Weights of a small contrastive image-text model.
Model: 4.09M parameters, 24-pixel images, encoder arch convmixer, encoder norm batchnorm, encoder activation relu, encoder depths [14], encoder widths [256], text encoder width 192, text encoder layers 6.
Data: 22605 training examples, 149.5 epochs.
Rows from block 5 of the image encoder of a small contrastive image-text model, named by matrix and row number. Each number is 128 + 32 x the weight over its row's rms, rounded and kept within 0 to 255. All counts start at 0. Numbers have three digits each.
Before each channel's rows are labels from the 100 images, of 14848, where the channel reaches its highest value: "responds to" is what is common among them. Only what is clearly more common there than usual is listed. The data: photos of plants and fungi (iNaturalist).
# pw: pointwise conv (encoder.blocks.5.pw.weight, 256x256x1x1), inputs 104-155

responds to: order Asterales; family: Asteraceae
pw.123:118132151110085137131137160103175128138152079079080130155184062033134150129109128155103155109096157124090171117156162084051107122159160099190124136158111114

responds to: order Ranunculales
pw.79:075178027155108126100168152133115168116145139121142127032145155151135073133155153084215202123181148150080106149083142153103132097100178127118103144083130145

responds to: order Caryophyllales; family: Cactaceae; family: Asparagaceae
pw.50:137135149164138125125133138134123142106137146140067151133118116089106146167115133154075154143134134084137112078127124093101070148114135108198159145066117101

responds to: order Caryophyllales; family: Cactaceae; text has "cactus"
pw.236:177122155168145152113127113121158081159102104103047115141126169141162171150147110143088118156147128099060119121133152149091175183106128123159148133093130049

responds to: order Asterales; family: Asteraceae
pw.255:135115117081098110176115104072157099143156104108127212133093147148120162089134117103142137090100104127116134096150118190132077098186155130112096148101142143

responds to: order Asterales; family: Asteraceae
pw.37:181166112096095115092159171137076133169114114140101158179107151118129092123092211124112153081143103100069161111123112110122097048139157154199141124122163113

responds to: phylum Basidiomycota; class Agaricomycetes; order Polyporales
pw.243:085101136122084081086172069124169113125152137115169117127067139074129074132085157146132077109139174147198126136157081104113071042108146138164117116060121110

responds to: phylum Basidiomycota; class Agaricomycetes; order Polyporales
pw.164:160079145144110122119129095114100115132094178154136125096119078123094144123162207148134136078137186125146099160074103163160093106129062141083131101088070151

responds to: order Asterales; family: Asteraceae
pw.68:134157080139106143132105155071115164131142118104087133086068101137149193137109093138152077089048141139130131168125115146146113115121131162098070074109201146

responds to: order Asterales; family: Asteraceae
pw.6:137110074084166152161142111121094211125089093136107081149153168136099082128122124110121098148122061115132165146094149158060178147118151119166140133171112132

responds to: order Caryophyllales; family: Cactaceae; family: Asparagaceae
pw.24:069116138144110113156127110150078147151133117120161213120131142229117148142123132094152125128114143133061129098123112195165098121167122113103098154160101100

responds to: order Asterales; family: Asteraceae
pw.216:113143139132128131151193191066191126116119074142107092117094134085121133110135080119150187156112138087120161084137180101173006095147174144138134096132089220

responds to: order Asterales; family: Asteraceae
pw.170:122161169119128128136142138108111117120136128139081133183080109090140104125167093082153180155143176135186194069187147123136123142113137135157117160088067158

responds to: family: Asteraceae; order: Asterales; order Ranunculales
pw.249:154135147140157087117097118114165148130133153116123184104117110100164096085135172106170147163078110100135165127130134114154093092086093154109111109116078147

responds to: order Asterales; family: Asteraceae
pw.251:115135103122139146158128144108114131172127090117174090090101131047101117113161141128109091135101093127057095127108069121092134099091125126113121073155084131

responds to: order Caryophyllales; family: Cactaceae; text has "cactus"
pw.171:083080168114131126084135104122112089204134165109144172137097118148135160136105168158175137109121132137161166088153085121101161143154075141121204164154123113

responds to: order Caryophyllales; family: Cactaceae; text has "cactus"
pw.189:134096157137125071082148165139147126115100152125151173112150178164139154120140118141169192127134157150096096068146145101087118123087155124178181185103120132

responds to: order Asterales; family: Asteraceae
pw.225:099127157124151117129088161146124086088111109130136108179094117153180126120115129104087144113138159123082139125194179092171159116183121065107154132107132078

responds to: order Fagales
pw.28:146083150129135134163143119111140119232111152179167134130146121144142115153108144131083116129114145117105155110131070138094136145151160126149145078138149090

responds to: family: Asteraceae; order: Asterales; order Ranunculales
pw.157:109107117125104115119122108086166134144119182179133162087083140203151078110094158126119193146104123087115197137151135143147167155193199137131111157114161110

responds to: order Asterales; family: Asteraceae
pw.34:126122106113075136069159135142072163133119125155165097128115126147144158132150105118166072127136160110139137139124114077143166157155120156067048110116175140

responds to: class Liliopsida
pw.22:105142128148140109075120054131148072110124156053135037161086156155117144111158133151176079109105146121101124203151102121130157124129132147130130194107137116

responds to: order Asterales; family: Asteraceae
pw.103:096100126100129096148148102151161177114137057135101150120118020203097156149120152100100121119145130153114103156196138176143077082132121131149132116150118182

responds to: family: Asteraceae; order: Asterales; order Ranunculales
pw.232:128155098146128139152096096141094155174109138203136149171066113133105104085155123146122140147103084110148181105137155164140130174131097173160141147184205153

responds to: order Liliales; family: Melanthiaceae; text has "trillium"
pw.228:090145068125166182123148172094135091129108088050133135078152101130078121174123140077140135110120110075113149119112165141110119167145171152133149141104108112

responds to: order Asterales; family: Asteraceae
pw.126:142116149142148158153174152089120165070131066092160136137129127168081127124074084143091191090102132186123151207066111071105168140147160133223101102133072083

responds to: order Asterales; family: Asteraceae
pw.160:111116127105080118122118101117146160171155090082111146151134088188118120131095116109100092139181153134153144127103096119149118137159130094106134025112097160

responds to: family: Asteraceae; order: Asterales; order Ranunculales
pw.210:144096118147094112134154140120072152150159119147121132098109146111191097082110180122131149155061125154116135144169139104116152145075106157137109130167167151

responds to: order Ranunculales
pw.38:110128121119150177125128107136141152109082210119116117153111144105115098121058152059157122130180074155170140107073120145133124185118132145154047157137132159

responds to: order Caryophyllales; family: Cactaceae; text has "cactus"
pw.141:179168193156119134112102146126157153128148177132137134138146131168094139113069155145112097124115119098139122120144134125133121126088089130135133146084148085

responds to: order Asterales; family: Asteraceae
pw.140:154129169056157123133113134087146081121153118142077163141024155093135110105122120142164077150094155078140179085181181160108087122152119142038149146112113131

responds to: kingdom Fungi; phylum Basidiomycota; class: Agaricomycetes; order Polyporales
pw.226:138180140048084140070184126141104120100144114191139088181112117134115142078135131193103117132160100125214156115143083141137169091059118123104124158101133142

responds to: order Asterales; family: Asteraceae
pw.240:147111151149173079171149153070143107092106141135112159104165158118166131158053130108099128122139100067066144105100162160083116109114132122202111133129162120

responds to: family: Asteraceae; order: Asterales; order Ranunculales
pw.223:105211135159077132137102159120149104142145100124126134228109144115155164128161159095188141150099111134132120055127145155130155133126145167175087070153203141

responds to: family: Asteraceae; order: Asterales; order Ranunculales
pw.87:219153120169155112156157177124125137162086139204104133184068074119146129083118157147138199151089124205074183110151201176124100131157159166154130098161135112

responds to: class Liliopsida
pw.156:083173097133131117118083118116129127100110128138102100099113177098093120192133158107129190103038076105079068125121110176149134211098131124134111162119086151

responds to: class Liliopsida
pw.23:131143116159142145113084156137170147141115145132098158143165171083179156135124153087106166125134119139115133054193144208155093169072130148171143120116131180

responds to: family: Asparagaceae; order: Asparagales; text has "yucca"; family: Cactaceae
pw.231:140123194129099117165070153151208174182114107174179186135152160129095117163164136142120113138108091097125142167126104131172141171153126169146173108108140087

responds to: order Caryophyllales; family: Cactaceae; text has "yucca"
pw.185:159134151128130133143128178146127159093080104126070118140087114143162168133170165114088143145134156109131084113170126136103107195143130175108199107159113123

responds to: text has "common"
pw.134:160094131115117159124063158105135141065040100142120059114089059148156073116151175128153042124165095094120152149171168160133089143111125133108128112128110096

responds to: order Caryophyllales; family: Cactaceae
pw.98:086141149096103153151109113150176206222092073118135159132149158155153117137171173110100128071125075108171109083145104175143124131146145112059052095150095112

responds to: order Caryophyllales; family: Cactaceae; text has "cactus"
pw.53:208125178147119110110089038108156133226115080122098172092104107043131081137111128132075058076108144121111108121142129114126065203150112137141170144059069165

responds to: family: Asparagaceae; order: Asparagales; family: Cactaceae; text has "yucca"
pw.49:094150159108118109079128141119166140165146135178156114123108144096157119048119153126127119134073140121114141138138133058103104137166177107059103108070062102

responds to: family: Asteraceae; order: Asterales; order Ranunculales
pw.152:155121134148145133130144182128055122163102128141128093130093116104183129154207103133112104132157193176099109103111186070098137101096114146227121136116164133

responds to: order Caryophyllales; family: Cactaceae; text has "cactus"
pw.202:136110185127058101114142118076148154188091120165132130123158158166093135106122154157111138179035110067198125139094154100178114114108061095132133119121037089

responds to: order Asparagales; family: Asparagaceae; text has "yucca"
pw.230:223132153183105134087094113127183112162144142145088138121101185165137161155096143091171101103112141136100092118118132113167067113132109101165121170081115137

responds to: kingdom Fungi; phylum Basidiomycota; class Agaricomycetes
pw.200:112090141142157109112139106162088109047114129117102140157108164127095170124151110126126132142093135103120102108129087081161129147105176083094147106125130080

responds to: order Caryophyllales; family: Cactaceae; text has "cactus"
pw.117:167078146184201129157070087103123152108164078113163162129139161066091153086036206104133081144115133055189145163164088080165083122131142156177110129104117084

responds to: class Liliopsida
pw.116:102104162110135131090091147127117107127130127158094101095099107123170091158071058093129187050149154125152092132105094137100138155113065108104122135083097122

responds to: order Lamiales
pw.11:109058109101148124152115099117140138095148071131125117116120155182156092102130093113118115142122131161046142133063157150115117100125103023174097130140133149

responds to: order Asterales; family: Asteraceae
pw.162:136208137112169093128167134110112168131113119161044111164110098167112089079121125100071119138145168158000096143137148159066123135156155148050145177156087154

responds to: order Asterales; family: Asteraceae
pw.205:174096162143135108162123138092142088114151100187120117112121098126106189116119134177114120122018127130147141077117135099145145163138128150228108090214059107

responds to: order Fagales
pw.233:122157131070131067101126075118106137155142107190127209109107125146109106108146170156143126151121143117106133085166039142118131153157103043139147122074067104

responds to: order Asterales; family: Asteraceae
pw.209:200160121143133159076134136140091157128152114166089148112084118085167176136130129158090094118086140157108159122104145120190167157106111184095113072098152089

responds to: order Asterales; family: Asteraceae
pw.241:152116121110153094136112135129145099132149094137126160116149139066081149133145154144174125181144106127149179094108175113127087174207125183088118154104111174

responds to: class Liliopsida
pw.220:132101095125159130106142169141061122150090086138105172139133120142128127185135094090166143167122112110122127093128113096118192156045156092127155110194129131

responds to: order Asterales; family: Asteraceae; kingdom Fungi
pw.165:068090128118116106168175127136089103113151088138152087131137113130150133136118175135123091083104141129178121057178129146117107141100115125144132091093119112

responds to: class Liliopsida
pw.14:098126077132059111177124161108098097081044095159142131146139167125121158145143103054152145120124171138151109093162082097078116090114118149136157150125152119

responds to: family: Asteraceae; order: Asterales; order Ranunculales
pw.161:082129106174106116135095131125164109138122099151159117128098117116165162104142096098145099083074101104127129087193149115101139147113176226207070110168149186

responds to: order Asparagales; family: Asparagaceae; text has "yucca"
pw.56:118151166061129071140112155127198126165127187059104111251109148127135097060145157062060081135123100131164152140176092170143071066141127131106142127119083132