A small contrastive image-text model, trained from scratch.
Model: encoder norm batchnorm, encoder activation relu, encoder widths [256], text encoder norm layernorm.
Rows from block 5 of the image encoder of a small contrastive image-text model, named by matrix and row number. Each number is 500 + 40 x the weight over its row's rms, rounded and kept within 0 to 999. All counts start at 0. Numbers have three digits each.
After each channel's rows are labels from the 100 images, of 14848, where the channel reaches its highest value: "colour at peak" is the nearest of a few named colours to the mean colour under the peak. Only what is clearly more common there than usual is listed. The data: photos of plants and fungi (iNaturalist).
# pw: pointwise conv (encoder.blocks.5.pw.weight, 256x256x1x1), inputs 208-255

pw.175:486482510519455477539460522431510493415566499499555454532455487471494528548506614468507490484568481493572448553533430463535506484552496410589529
colour at peak: grey

pw.241:480552491466457587483518501522480535531534483575413526579500594497506455528463512448461437486598457502537543473532503494512493478515473442458509
colour at peak: yellow

pw.162:527527558468607544569482528468465565549404501559443488518484523530540517541601556499527432496496474463494610452467534492492528476460524562514529
colour at peak: pink

pw.152:466486508515534512481565433476482427478562508530488437511485537547495541505531508540511561504428452464492397510497521475507433436494509434497513
colour at peak: yellow

pw.8:484546506495487483502466536548496484507487544464429544531474452548561418526464452533490480471513500501489466584520549452538470505474495495519507
colour at peak: yellow

pw.32:495485442488470449540491481535491495448515472510381534543461492479490445426521504450475522473512445507536470494502467438476477510473527505552478
colour at peak: pink

pw.6:554463507516464451532504466470495521444542505516498468517531512484454458524524440526511527452458508375515465476497504440439497561496463473499551
colour at peak: yellow

pw.85:502500499513426532418495462510505454463549488515425517605492503557453459572507459532531498498521537482481450507518418445517488453546496601573467
colour at peak: grey

pw.108:486459508502472447541538465487548530539500495530517518538515516526545509475495431536441472502435538462501536472563479536556547490494535428519415
colour at peak: grey

pw.45:460460494511533492424513548536477486461474483489520446541419500465526518546556453449562503513473430439496464449472521436512579504522495542555466
colour at peak: yellow

pw.114:417507501476528487547524544530534487497475510468524443487485526494494491499593551362534497536515441498498565488500522464528515479483467488483506
colour at peak: pink

pw.113:481518514477476449489484522454534556538475565461536562427500487440502504477457456575409547526434474516487454499509517570525508513539501449481446
colour at peak: brown

pw.240:504515495546543499529519462472559541525551395424531502577524544489526418571463495466462469528501507499436583500507510475551525503492521510450527
colour at peak: yellow

pw.80:496437509448539496545444516525484450492504533429490469548453490437511466526545569434517473516525517465534488494445555506569544532532451527579511
colour at peak: grey

pw.140:469530434563481520498528544521562554517514489535568448507440452518450484572479511528537448518527487410472522481466504426557525480438447529510558
colour at peak: yellow

pw.189:522436519486477553539544537466536507491470482497500498420536497464460470523469482536486569466457542535477461476409524523546514507561496511471491
colour at peak: grey

pw.73:519500484477497514476481505540483478510453514523522491505506485518441489469444505513523518475473504566483491498447480502412538510494557515512478
colour at peak: pink

pw.230:485529488511511489493469486468515534506509430486443493479560518510434556574448498525491637419487438515501522516514516508531478507401480511481526
colour at peak: grey

pw.134:436527517470522483488502485431525487464538495558548402489407567510497533533504485506495524450487505510479515484556571475567470476438528493447550
colour at peak: yellow

pw.250:501485474485505496504496502408575477485533492518519557494470487573456526494567464550553482460489506462523520504490589501417475506494461454469498
colour at peak: yellow

pw.61:454524488441533487494514532462594576507537504485526529565548532544485482601506470515474502445517552485540445497562551504478450430523481455552451
colour at peak: cyan

pw.41:486535506470439542475470511479512478495479539564518544545517491439458439493510603462501524530482539553475514497541493534466491498521451460497560
colour at peak: grey

pw.95:512491523479519494502494492522436472464450538513555566584487497518551546509483513467570531516583488468524515467498460524540449434518497536524571
colour at peak: yellow

pw.107:542458489480494522486458492467510471533522410393550493478479516614455463495533518507499489497476500480518551469420524519451506530486488583478479
colour at peak: pink

pw.167:450468528568473457433479446511504482528515425502498458493500485526578569506477591507526493475486552551474501424461531490534529570478545585497473
colour at peak: grey

pw.127:485551534484527504519484480520465523485516519571511489537515536479500499541536491513449578531477424500474517469405524498451484428463533488498492
colour at peak: yellow

pw.39:472416499495460528478499474494550537468518521486507508470484471500493471469513481510463432491555499515589556564543458498436537479506583496532520
colour at peak: grey

pw.204:500588503486520567473479515484492540492489506445459490505466586528546515551474514437557448461478529495443564485496548505469550508533567539491470
colour at peak: yellow

pw.75:493505491532544470453477456494474453484496476542442513540515491469512495512420463478522510559448464541433519560491522499506450516486530437473524
colour at peak: grey

pw.219:475504417475544447460521510485486504435486562472566500553510482499474473488513559562503501424445533535466475459486440426503491472466477575561538
colour at peak: green

pw.122:502505477599523509481502522521439490495447535538510462529517522505509472478498535452494543510488527479435608482536518503442500588481445474488492
colour at peak: grey

pw.87:515538514458501468446467534471492486477486430448396517503457530425445511466470438529401449525542476475497482461468532516487494508545491486522514
colour at peak: yellow

pw.126:468510503483546557522518566481482483545464498533484528465504435517488458500563514510479479526544475497455507547504512508489553531476395471540473
colour at peak: pink

pw.225:486533437488537510470514546463524422549586439475468535565532565527511520545458540579472424517588475483463490497529431531549466489490423501549529
colour at peak: yellow

pw.195:541569483463484524505489538491541500495503538501521521512503433569489410527462437481548459538550490497504505501417478523546530527554508447553456
colour at peak: grey

pw.224:466534512502524508543548533449509490466577449546500507573522485460506506499519520517529602487534497593574443483489472513491488461441470456485478
colour at peak: brown

pw.36:576474523518506500401463505495466511481472523587454533498462507466493433556465467537501477481532505531449494476466515494573547520452541521509483
colour at peak: yellow

pw.217:458485437415509477520497499443475529469407568542516430533503502441510456512447480542544561575489496501488483453544522482547523519496490561478454
colour at peak: brown

pw.194:462496500470450495495406487487487521454466484542460522519489466589503436470515523483493465518540469459506486442545495490488526531573557490549455
colour at peak: grey

pw.132:519489439511466531530433490531461392448493441553512419526465479526447461484430471533463514467514446533455528541557473504441485480493558552507543
colour at peak: pink

pw.82:516450489492448475457492550565480494517486489486477467478468480482543498514486538471546475501532489488541578521522547463476527473497541580424563
colour at peak: grey

pw.43:342505503494453467477517417473426481505434466484525499580502545480548471465510500454502459481486499523444463534442639525517482409502479522436458
colour at peak: brown

pw.146:502544509443464508487554453430515502506537504543554523476454534541487487502466475513454472492441498440492510509464508516532513511480520460460486
colour at peak: yellow

pw.236:417496524499432571518525446545492471480521495501418508431460442422454444496514462496535524527537495548503536474447473410502516524508494522470507
colour at peak: grey

pw.149:507444449439456478481505464512505508564524532485454543494499506446475497542473496569550526580419504463453549472483494470495514435479513534505550
colour at peak: pink

pw.71:501534450484503457514525457521488486500466429473508489451499485520516491556461528470460507520446528513515461536462560460514494433471458516518569
colour at peak: orange

pw.237:498503481476476539517510462486497512474557498546428541568523535392492536588472490495475474465480467499540516582512493508506432456444513503525539
colour at peak: yellow

pw.161:459449428500476474489405511484452518472582411451506489493432509481450488550487474548509380439514533473432561508458575508508516470468565518501499
colour at peak: yellow; orange

pw.11:491485465500534574509511474478512492492569529472467576480452554486467470470523524461504434523402455537554562518448443477424538488506606534504483
colour at peak: grey

pw.183:500510510516565598484441529552501481507598483459481526496498453522507498451412481622539521574534453460496552498520492461442487444530498538479568
colour at peak: grey

pw.252:467505459470552484543454420585505457526472514468528435562390569480498561484545455426602499562570531472521485530493488476491484472496478515566558
colour at peak: grey

pw.64:489546487522494543528557533467512488509525415502510469543527510534524489532480521514483504598469513482417536466496509476511474481408550596479498
colour at peak: yellow

pw.222:518494487556447480549480531458452420454520580530508555512489501536461522470505519475451589454437527537527463500551456532500437536439495441548476
colour at peak: brown

pw.115:555557427512518566469544520548461496524530472552486466552537484534498552457485474434506511496468428477479534524458496496432568522435474510524560
colour at peak: pink

pw.232:535503455439498518474451511506465512513491420571482509571505497505489503580491459545493483502494456541442520491503447465472499488528459561493579
colour at peak: yellow; orange

pw.142:456492522548398518436547476535547477551475532482541487545523541539504501458577592514473589508565526578498520467445536390518521489516521510496611
colour at peak: grey

pw.98:496515507461516443479484545499562569436507510544475463511487430397524493556510526503526537515521543490493416478528537444528525450437439514481490
colour at peak: brown