Weights of a small contrastive image-text model.
Model: 24-pixel images, encoder arch convmixer, encoder norm batchnorm, encoder patch size 4, encoder widths [256], text encoder norm layernorm, text encoder activation swiglu.
Training: ademamix at rate 0.0012, 6600 steps, batches of 512.
Data: trained on photos of plants and fungi (iNaturalist), 22605 training examples.
Rows from block 2 of the image encoder of a small contrastive image-text model, named by matrix and row number. Each number is 128 + 24 x the weight over its row's rms, rounded and kept within 0 to 255. All counts start at 0. Numbers have three digits each. After the name is the row's rms in percent of the matrix's.
After each channel's rows are labels from the 100 images, of 14848, where the channel reaches its highest value: "colour at peak" is the nearest of a few named colours to the mean colour under the peak. Only what is clearly more common there than usual is listed. The data: photos of plants and fungi (iNaturalist).
# pw: pointwise conv (encoder.blocks.2.pw.weight, 256x256x1x1), inputs 0-51

pw.147 101:133112077126117079119157084133153148130095093114136140151130108133132139159108129111128130115092122137086186141129106146081134143093154140114144104108153126
colour at peak: pink

pw.148 106:108124110118128173165139124157164100158101171112126183104131157105131146122139132102098150170116135161134152183178123125109157136166158116152170134108103113
colour at peak: purple; pink

pw.200 095:125139100128143104169119188126147135125146156124092180121136204158145107101148141099142185126142140179112106150154138143153145153134134074122131156162077177
colour at peak: cyan

pw.9 105:173144092123135116132122119131139176156146145155102090099101125212117126124156131161147140144155129145093141153156088109127138146143127148134099145132093136
colour at peak: yellow

pw.31 101:152131134139153097118111129103125115129095150126124100115137138133146123147085121069124112141129165119122107125129105146139162091127120109136146137142125153
colour at peak: cyan

pw.66 098:116112129109137065107141135114136097140126132103156133118119160120123090143164099104149162120117094107145122088113134131139158167102126128138115150073098123
colour at peak: red

pw.133 107:153104108148112100133131109133134109133139135193119105137117168128082153097138122107146147069120144158126114119107144111118132133142099087105113144167131137
colour at peak: yellow

pw.70 097:124112107138133135150160103127097157149145104162135138134099161113122143112103172086152139089158078142136157151142136119094146124108067142093178126142141127
colour at peak: yellow

pw.203 095:139113080116075146076177127136149150112116158143144159123159100102125129154098116181094145102158103110084130121151137199132128111141151119101160115155152125
colour at peak: pink

pw.187 099:105148099107120100110110123134152124111115131145122119124118144147113142145128105130140125120146161085123147117068106046123100098075139069071130118090147115
colour at peak: pink

pw.122 100:121083110119127135164106145131142126119101133118091110101128090097121099151111111131118142152095135135095120078144080136145114100158147118117147113143085134
colour at peak: cyan

pw.241 093:129125097109149146091122126079154151158189123135116115079117130106121114126148130143122117118102116121113173082115160135135162153144112124110152112095127127
colour at peak: yellow

pw.130 099:135132136128187111138097145113088154137137123127143117112112149160153101134149123121044108107115113142141101159101139173148144143069155148135123153113100139
colour at peak: yellow

pw.3 101:139106112118182095123141138139125113102127134116092123120148121149103140153144172133134115131126118153087129106128110154135111121115113149093116118149149114
colour at peak: cyan

pw.177 098:139122094100139131114103094149113140154103112157104108146130114141106118123131126116149152128185152157117128157152153144179140124180099121090156194104101143
colour at peak: cyan

pw.74 106:140147160151124158131131120094091130144124158112101124139149133095101163109146083176094153120146150146146126115146142124109130110174068125143138115112146128
colour at peak: cyan

pw.163 095:129107153098116119106126155127150137148128124158132143149105132132139103147162135176129130115139124124120042106125112113122124121150122095095130135146146123
colour at peak: green

pw.28 098:136121107124132150122083134114150102098105115164099093145142108154084132113138124122125102123132129133111120105120098122112153138117102117170146138145090127
colour at peak: white; pink

pw.232 100:159095152122158090136139105125119139173113143129125086112132131145144128136207130124130178105110096123138138162099106099096132175159132155128086175106129099
colour at peak: yellow; orange

pw.224 105:136130142145063139126120152123146141155138057092120116129150162157129105112132145112143139141149166113129163129106167106148131125100091143135126107148112122
colour at peak: brown

pw.138 104:138141145120109100158094129115077129134111141121137142152134117108112144123067104128085120148136149139121035129084126144093145050142115124110173102133110130
colour at peak: cyan

pw.188 097:123091094111142114147162154126151110071099152087117143128135127092135114168118126118094130103073127131117098134178176158152115130106134099101098134080097167
colour at peak: grey

pw.172 098:154124094100146156128113110096115124159096124156099117081106142102128121115153175101081101119132089113130125078139105146125150117128155103131124155125140124
colour at peak: red

pw.210 101:144123118126155151143136117110095101154133160109122123165095159087146124173129158075088131118146125133111108171126123117140140102134147129117143140091121046
colour at peak: pink; purple

pw.132 104:106114144099144125089118081126130134103153113109124129114145097162141167179149132110102149132172082123138148125098117135136144142122113125071113120138125077
colour at peak: green

pw.156 101:153125127089142165166107137120137131117155101177108150136137133155136122139103118126145134159133107140124101198137065147133128117141110109123084129180113124
colour at peak: green

pw.116 098:073131163112144105134124113138111095107130118159169147160118121119051102145103174117118143105142135123156133110151154154092189149111098113145127135133129098
colour at peak: orange

pw.73 104:137147151120117109116125114086132140146147183121158134173132146159132109133129150140158124120145166139054111087107108168180178145118105092133159149099131136
colour at peak: yellow

pw.72 105:115129097138106141112149105098143092128166122130123108127093092130135096129080153135136120137125119130089097115166165149132138106111138136150121147104110103
colour at peak: brown

pw.5 104:117095137095140118105177141095141097142138088116155106123152170164113131120143159142138146104154114133132127119087151123110126158113098147112104122122150134
colour at peak: orange; yellow

pw.13 100:112074105145152120145120132160180145141138135175149152136150120142168149089162147124149127124117125153119124135130114136102112097158127107098128120119063163
colour at peak: grey

pw.50 099:147135116144131104159074133095102116108104153147068104110147166143136159114107110151112109116136136148141161096163166147058132102135099107124172155133127136
colour at peak: cyan

pw.128 111:135086144069187076134109115103111120131123082155147135163117108154097093129107107114082158110174132167081135105118160154131120157118109070127134179118148162
colour at peak: yellow; orange

pw.230 101:157110138114098135082112134132148145156131162142144181124099122143113142092134135147096115141153133145094112100147110102150155124126104101097149177114142171
colour at peak: cyan

pw.69 101:129150162187087148159127141091159133143111117114146109116093142159176121119126108116080104110163131138112082138152094136144130128146142155127191130121111120
colour at peak: purple

pw.35 096:141112080105117160109073102128160145126123164116166118166122095107111103147100122156151128110136116126092135131135139130109144107136133129108119119099150114
colour at peak: pink

pw.131 100:129118140127109100143143118114120124127120116135142140109138116149058138144126048097123128091113160154115114147117136153108172165119088125128153131131115153
colour at peak: yellow

pw.8 102:153120115171092132132137133129124169113129118138098173124107129188135124171128126138166166130118159099113118119114107110118139123132138096112126145161144166
colour at peak: yellow

pw.102 100:134148167063151160137170131119159152143139116151124111118135063106114136122105154117181166135125096111132143074102132110131086134087103159081078100081112130
colour at peak: orange

pw.217 101:085155175083131136107141161120147102096116108081145122122134118107127100117171140128175131106089133104161109121116119139151101122102116131114118121067141136
colour at peak: red

pw.115 101:142116134158105147123152116125101118150147112139114138137110147115085136123132116107147103140096157124088080173137150157112134139124064109128133124146096160
colour at peak: yellow

pw.123 109:111122163125113134150143144117130130115103125137108112163166123121143156101097163128138087130136146104107085100111107149154177088147111144130156158122122129
colour at peak: white

pw.236 107:070144153122134085111127152117135122130141153112103116081136135114190071143156067153104114108184128158155119136110162128124134135115155111132116163102119113
colour at peak: red

pw.151 096:141134163129144116101122122144108171122153193132142089110104096196143150130163130149149141099130105122158158114100127094104086155078133104123117177076135138
colour at peak: red

pw.240 098:126127117108146133123120119109106100111079137109155146127093120115139172106117106117127089128110147109156107071146123130123128071153146091137135095149137125
colour at peak: purple

pw.190 114:113158099156113124143130155160106092133111175139093145156167150132134155128136177131135065125112127144126118141132126150090178134146093122140166154114120148
colour at peak: white

pw.168 099:132135158102228138140150166132121127090123113144171142118085118129173138147157128147118121115130103106124114128154135091102112119100170099094161114150136148
colour at peak: yellow

pw.174 098:105088096123114167169111104114143153136082078116101105121119148144147126140195138096107141149115108100148162130139101117125118092081133140133110126111148113
colour at peak: red

pw.176 095:166119120129165086110141165139119153126136151120141143097106133137134117134177112115114170121144122125098123136129116109079120127142146109072125141152108154
colour at peak: red

pw.226 103:135139135127131139112190108090124154165067104099128096093079122114138090134120150132135081155096158068122141136118164075159115079137124162130109110126087156
colour at peak: brown

pw.30 095:174127149120123120137064156020145131118089123155117141134112091084150142143032168117129149118158129158136127102126114158114159144120104135093115167140075121
colour at peak: cyan

pw.204 102:125095143105143158129168125163141152089137107142125123175132125136141112144127121132177086153090103114133139135142122061118126127094103108123148076173130148
colour at peak: green

pw.75 099:188121147133172130129087134142114129116177166168143132116102152135150132124116129135136106129150133141143101108146107152116163039178142122124166144165101153
colour at peak: cyan

pw.18 095:177118127125108124116169121134142121105121109127094134119125078133143141102152133110118139156152139108138126134117100133152091129130112093108106110191106125
colour at peak: green

pw.199 096:186101127091156126104095147138141131121113131162155131116141132106117140145121140104118116124132103161105163147113062114109148093114140100096129108122101121
colour at peak: green

pw.111 098:137120142138133134118090168107150079138129115122147114103103139123133086149146131092153149110130161140100130150124159100127115110129155095191133130047162116
colour at peak: red

pw.164 096:120136122142129135136126096118169101129088145116133122119133124103128116127115145102133139139099126164111125137142119137068148127152126122124143118038127139
colour at peak: cyan

pw.237 102:124128134103138185132148137086120164107117126116121083096117090156161146133110101124126137137126157129150137228161091079116130135136097101116089127101108108
colour at peak: green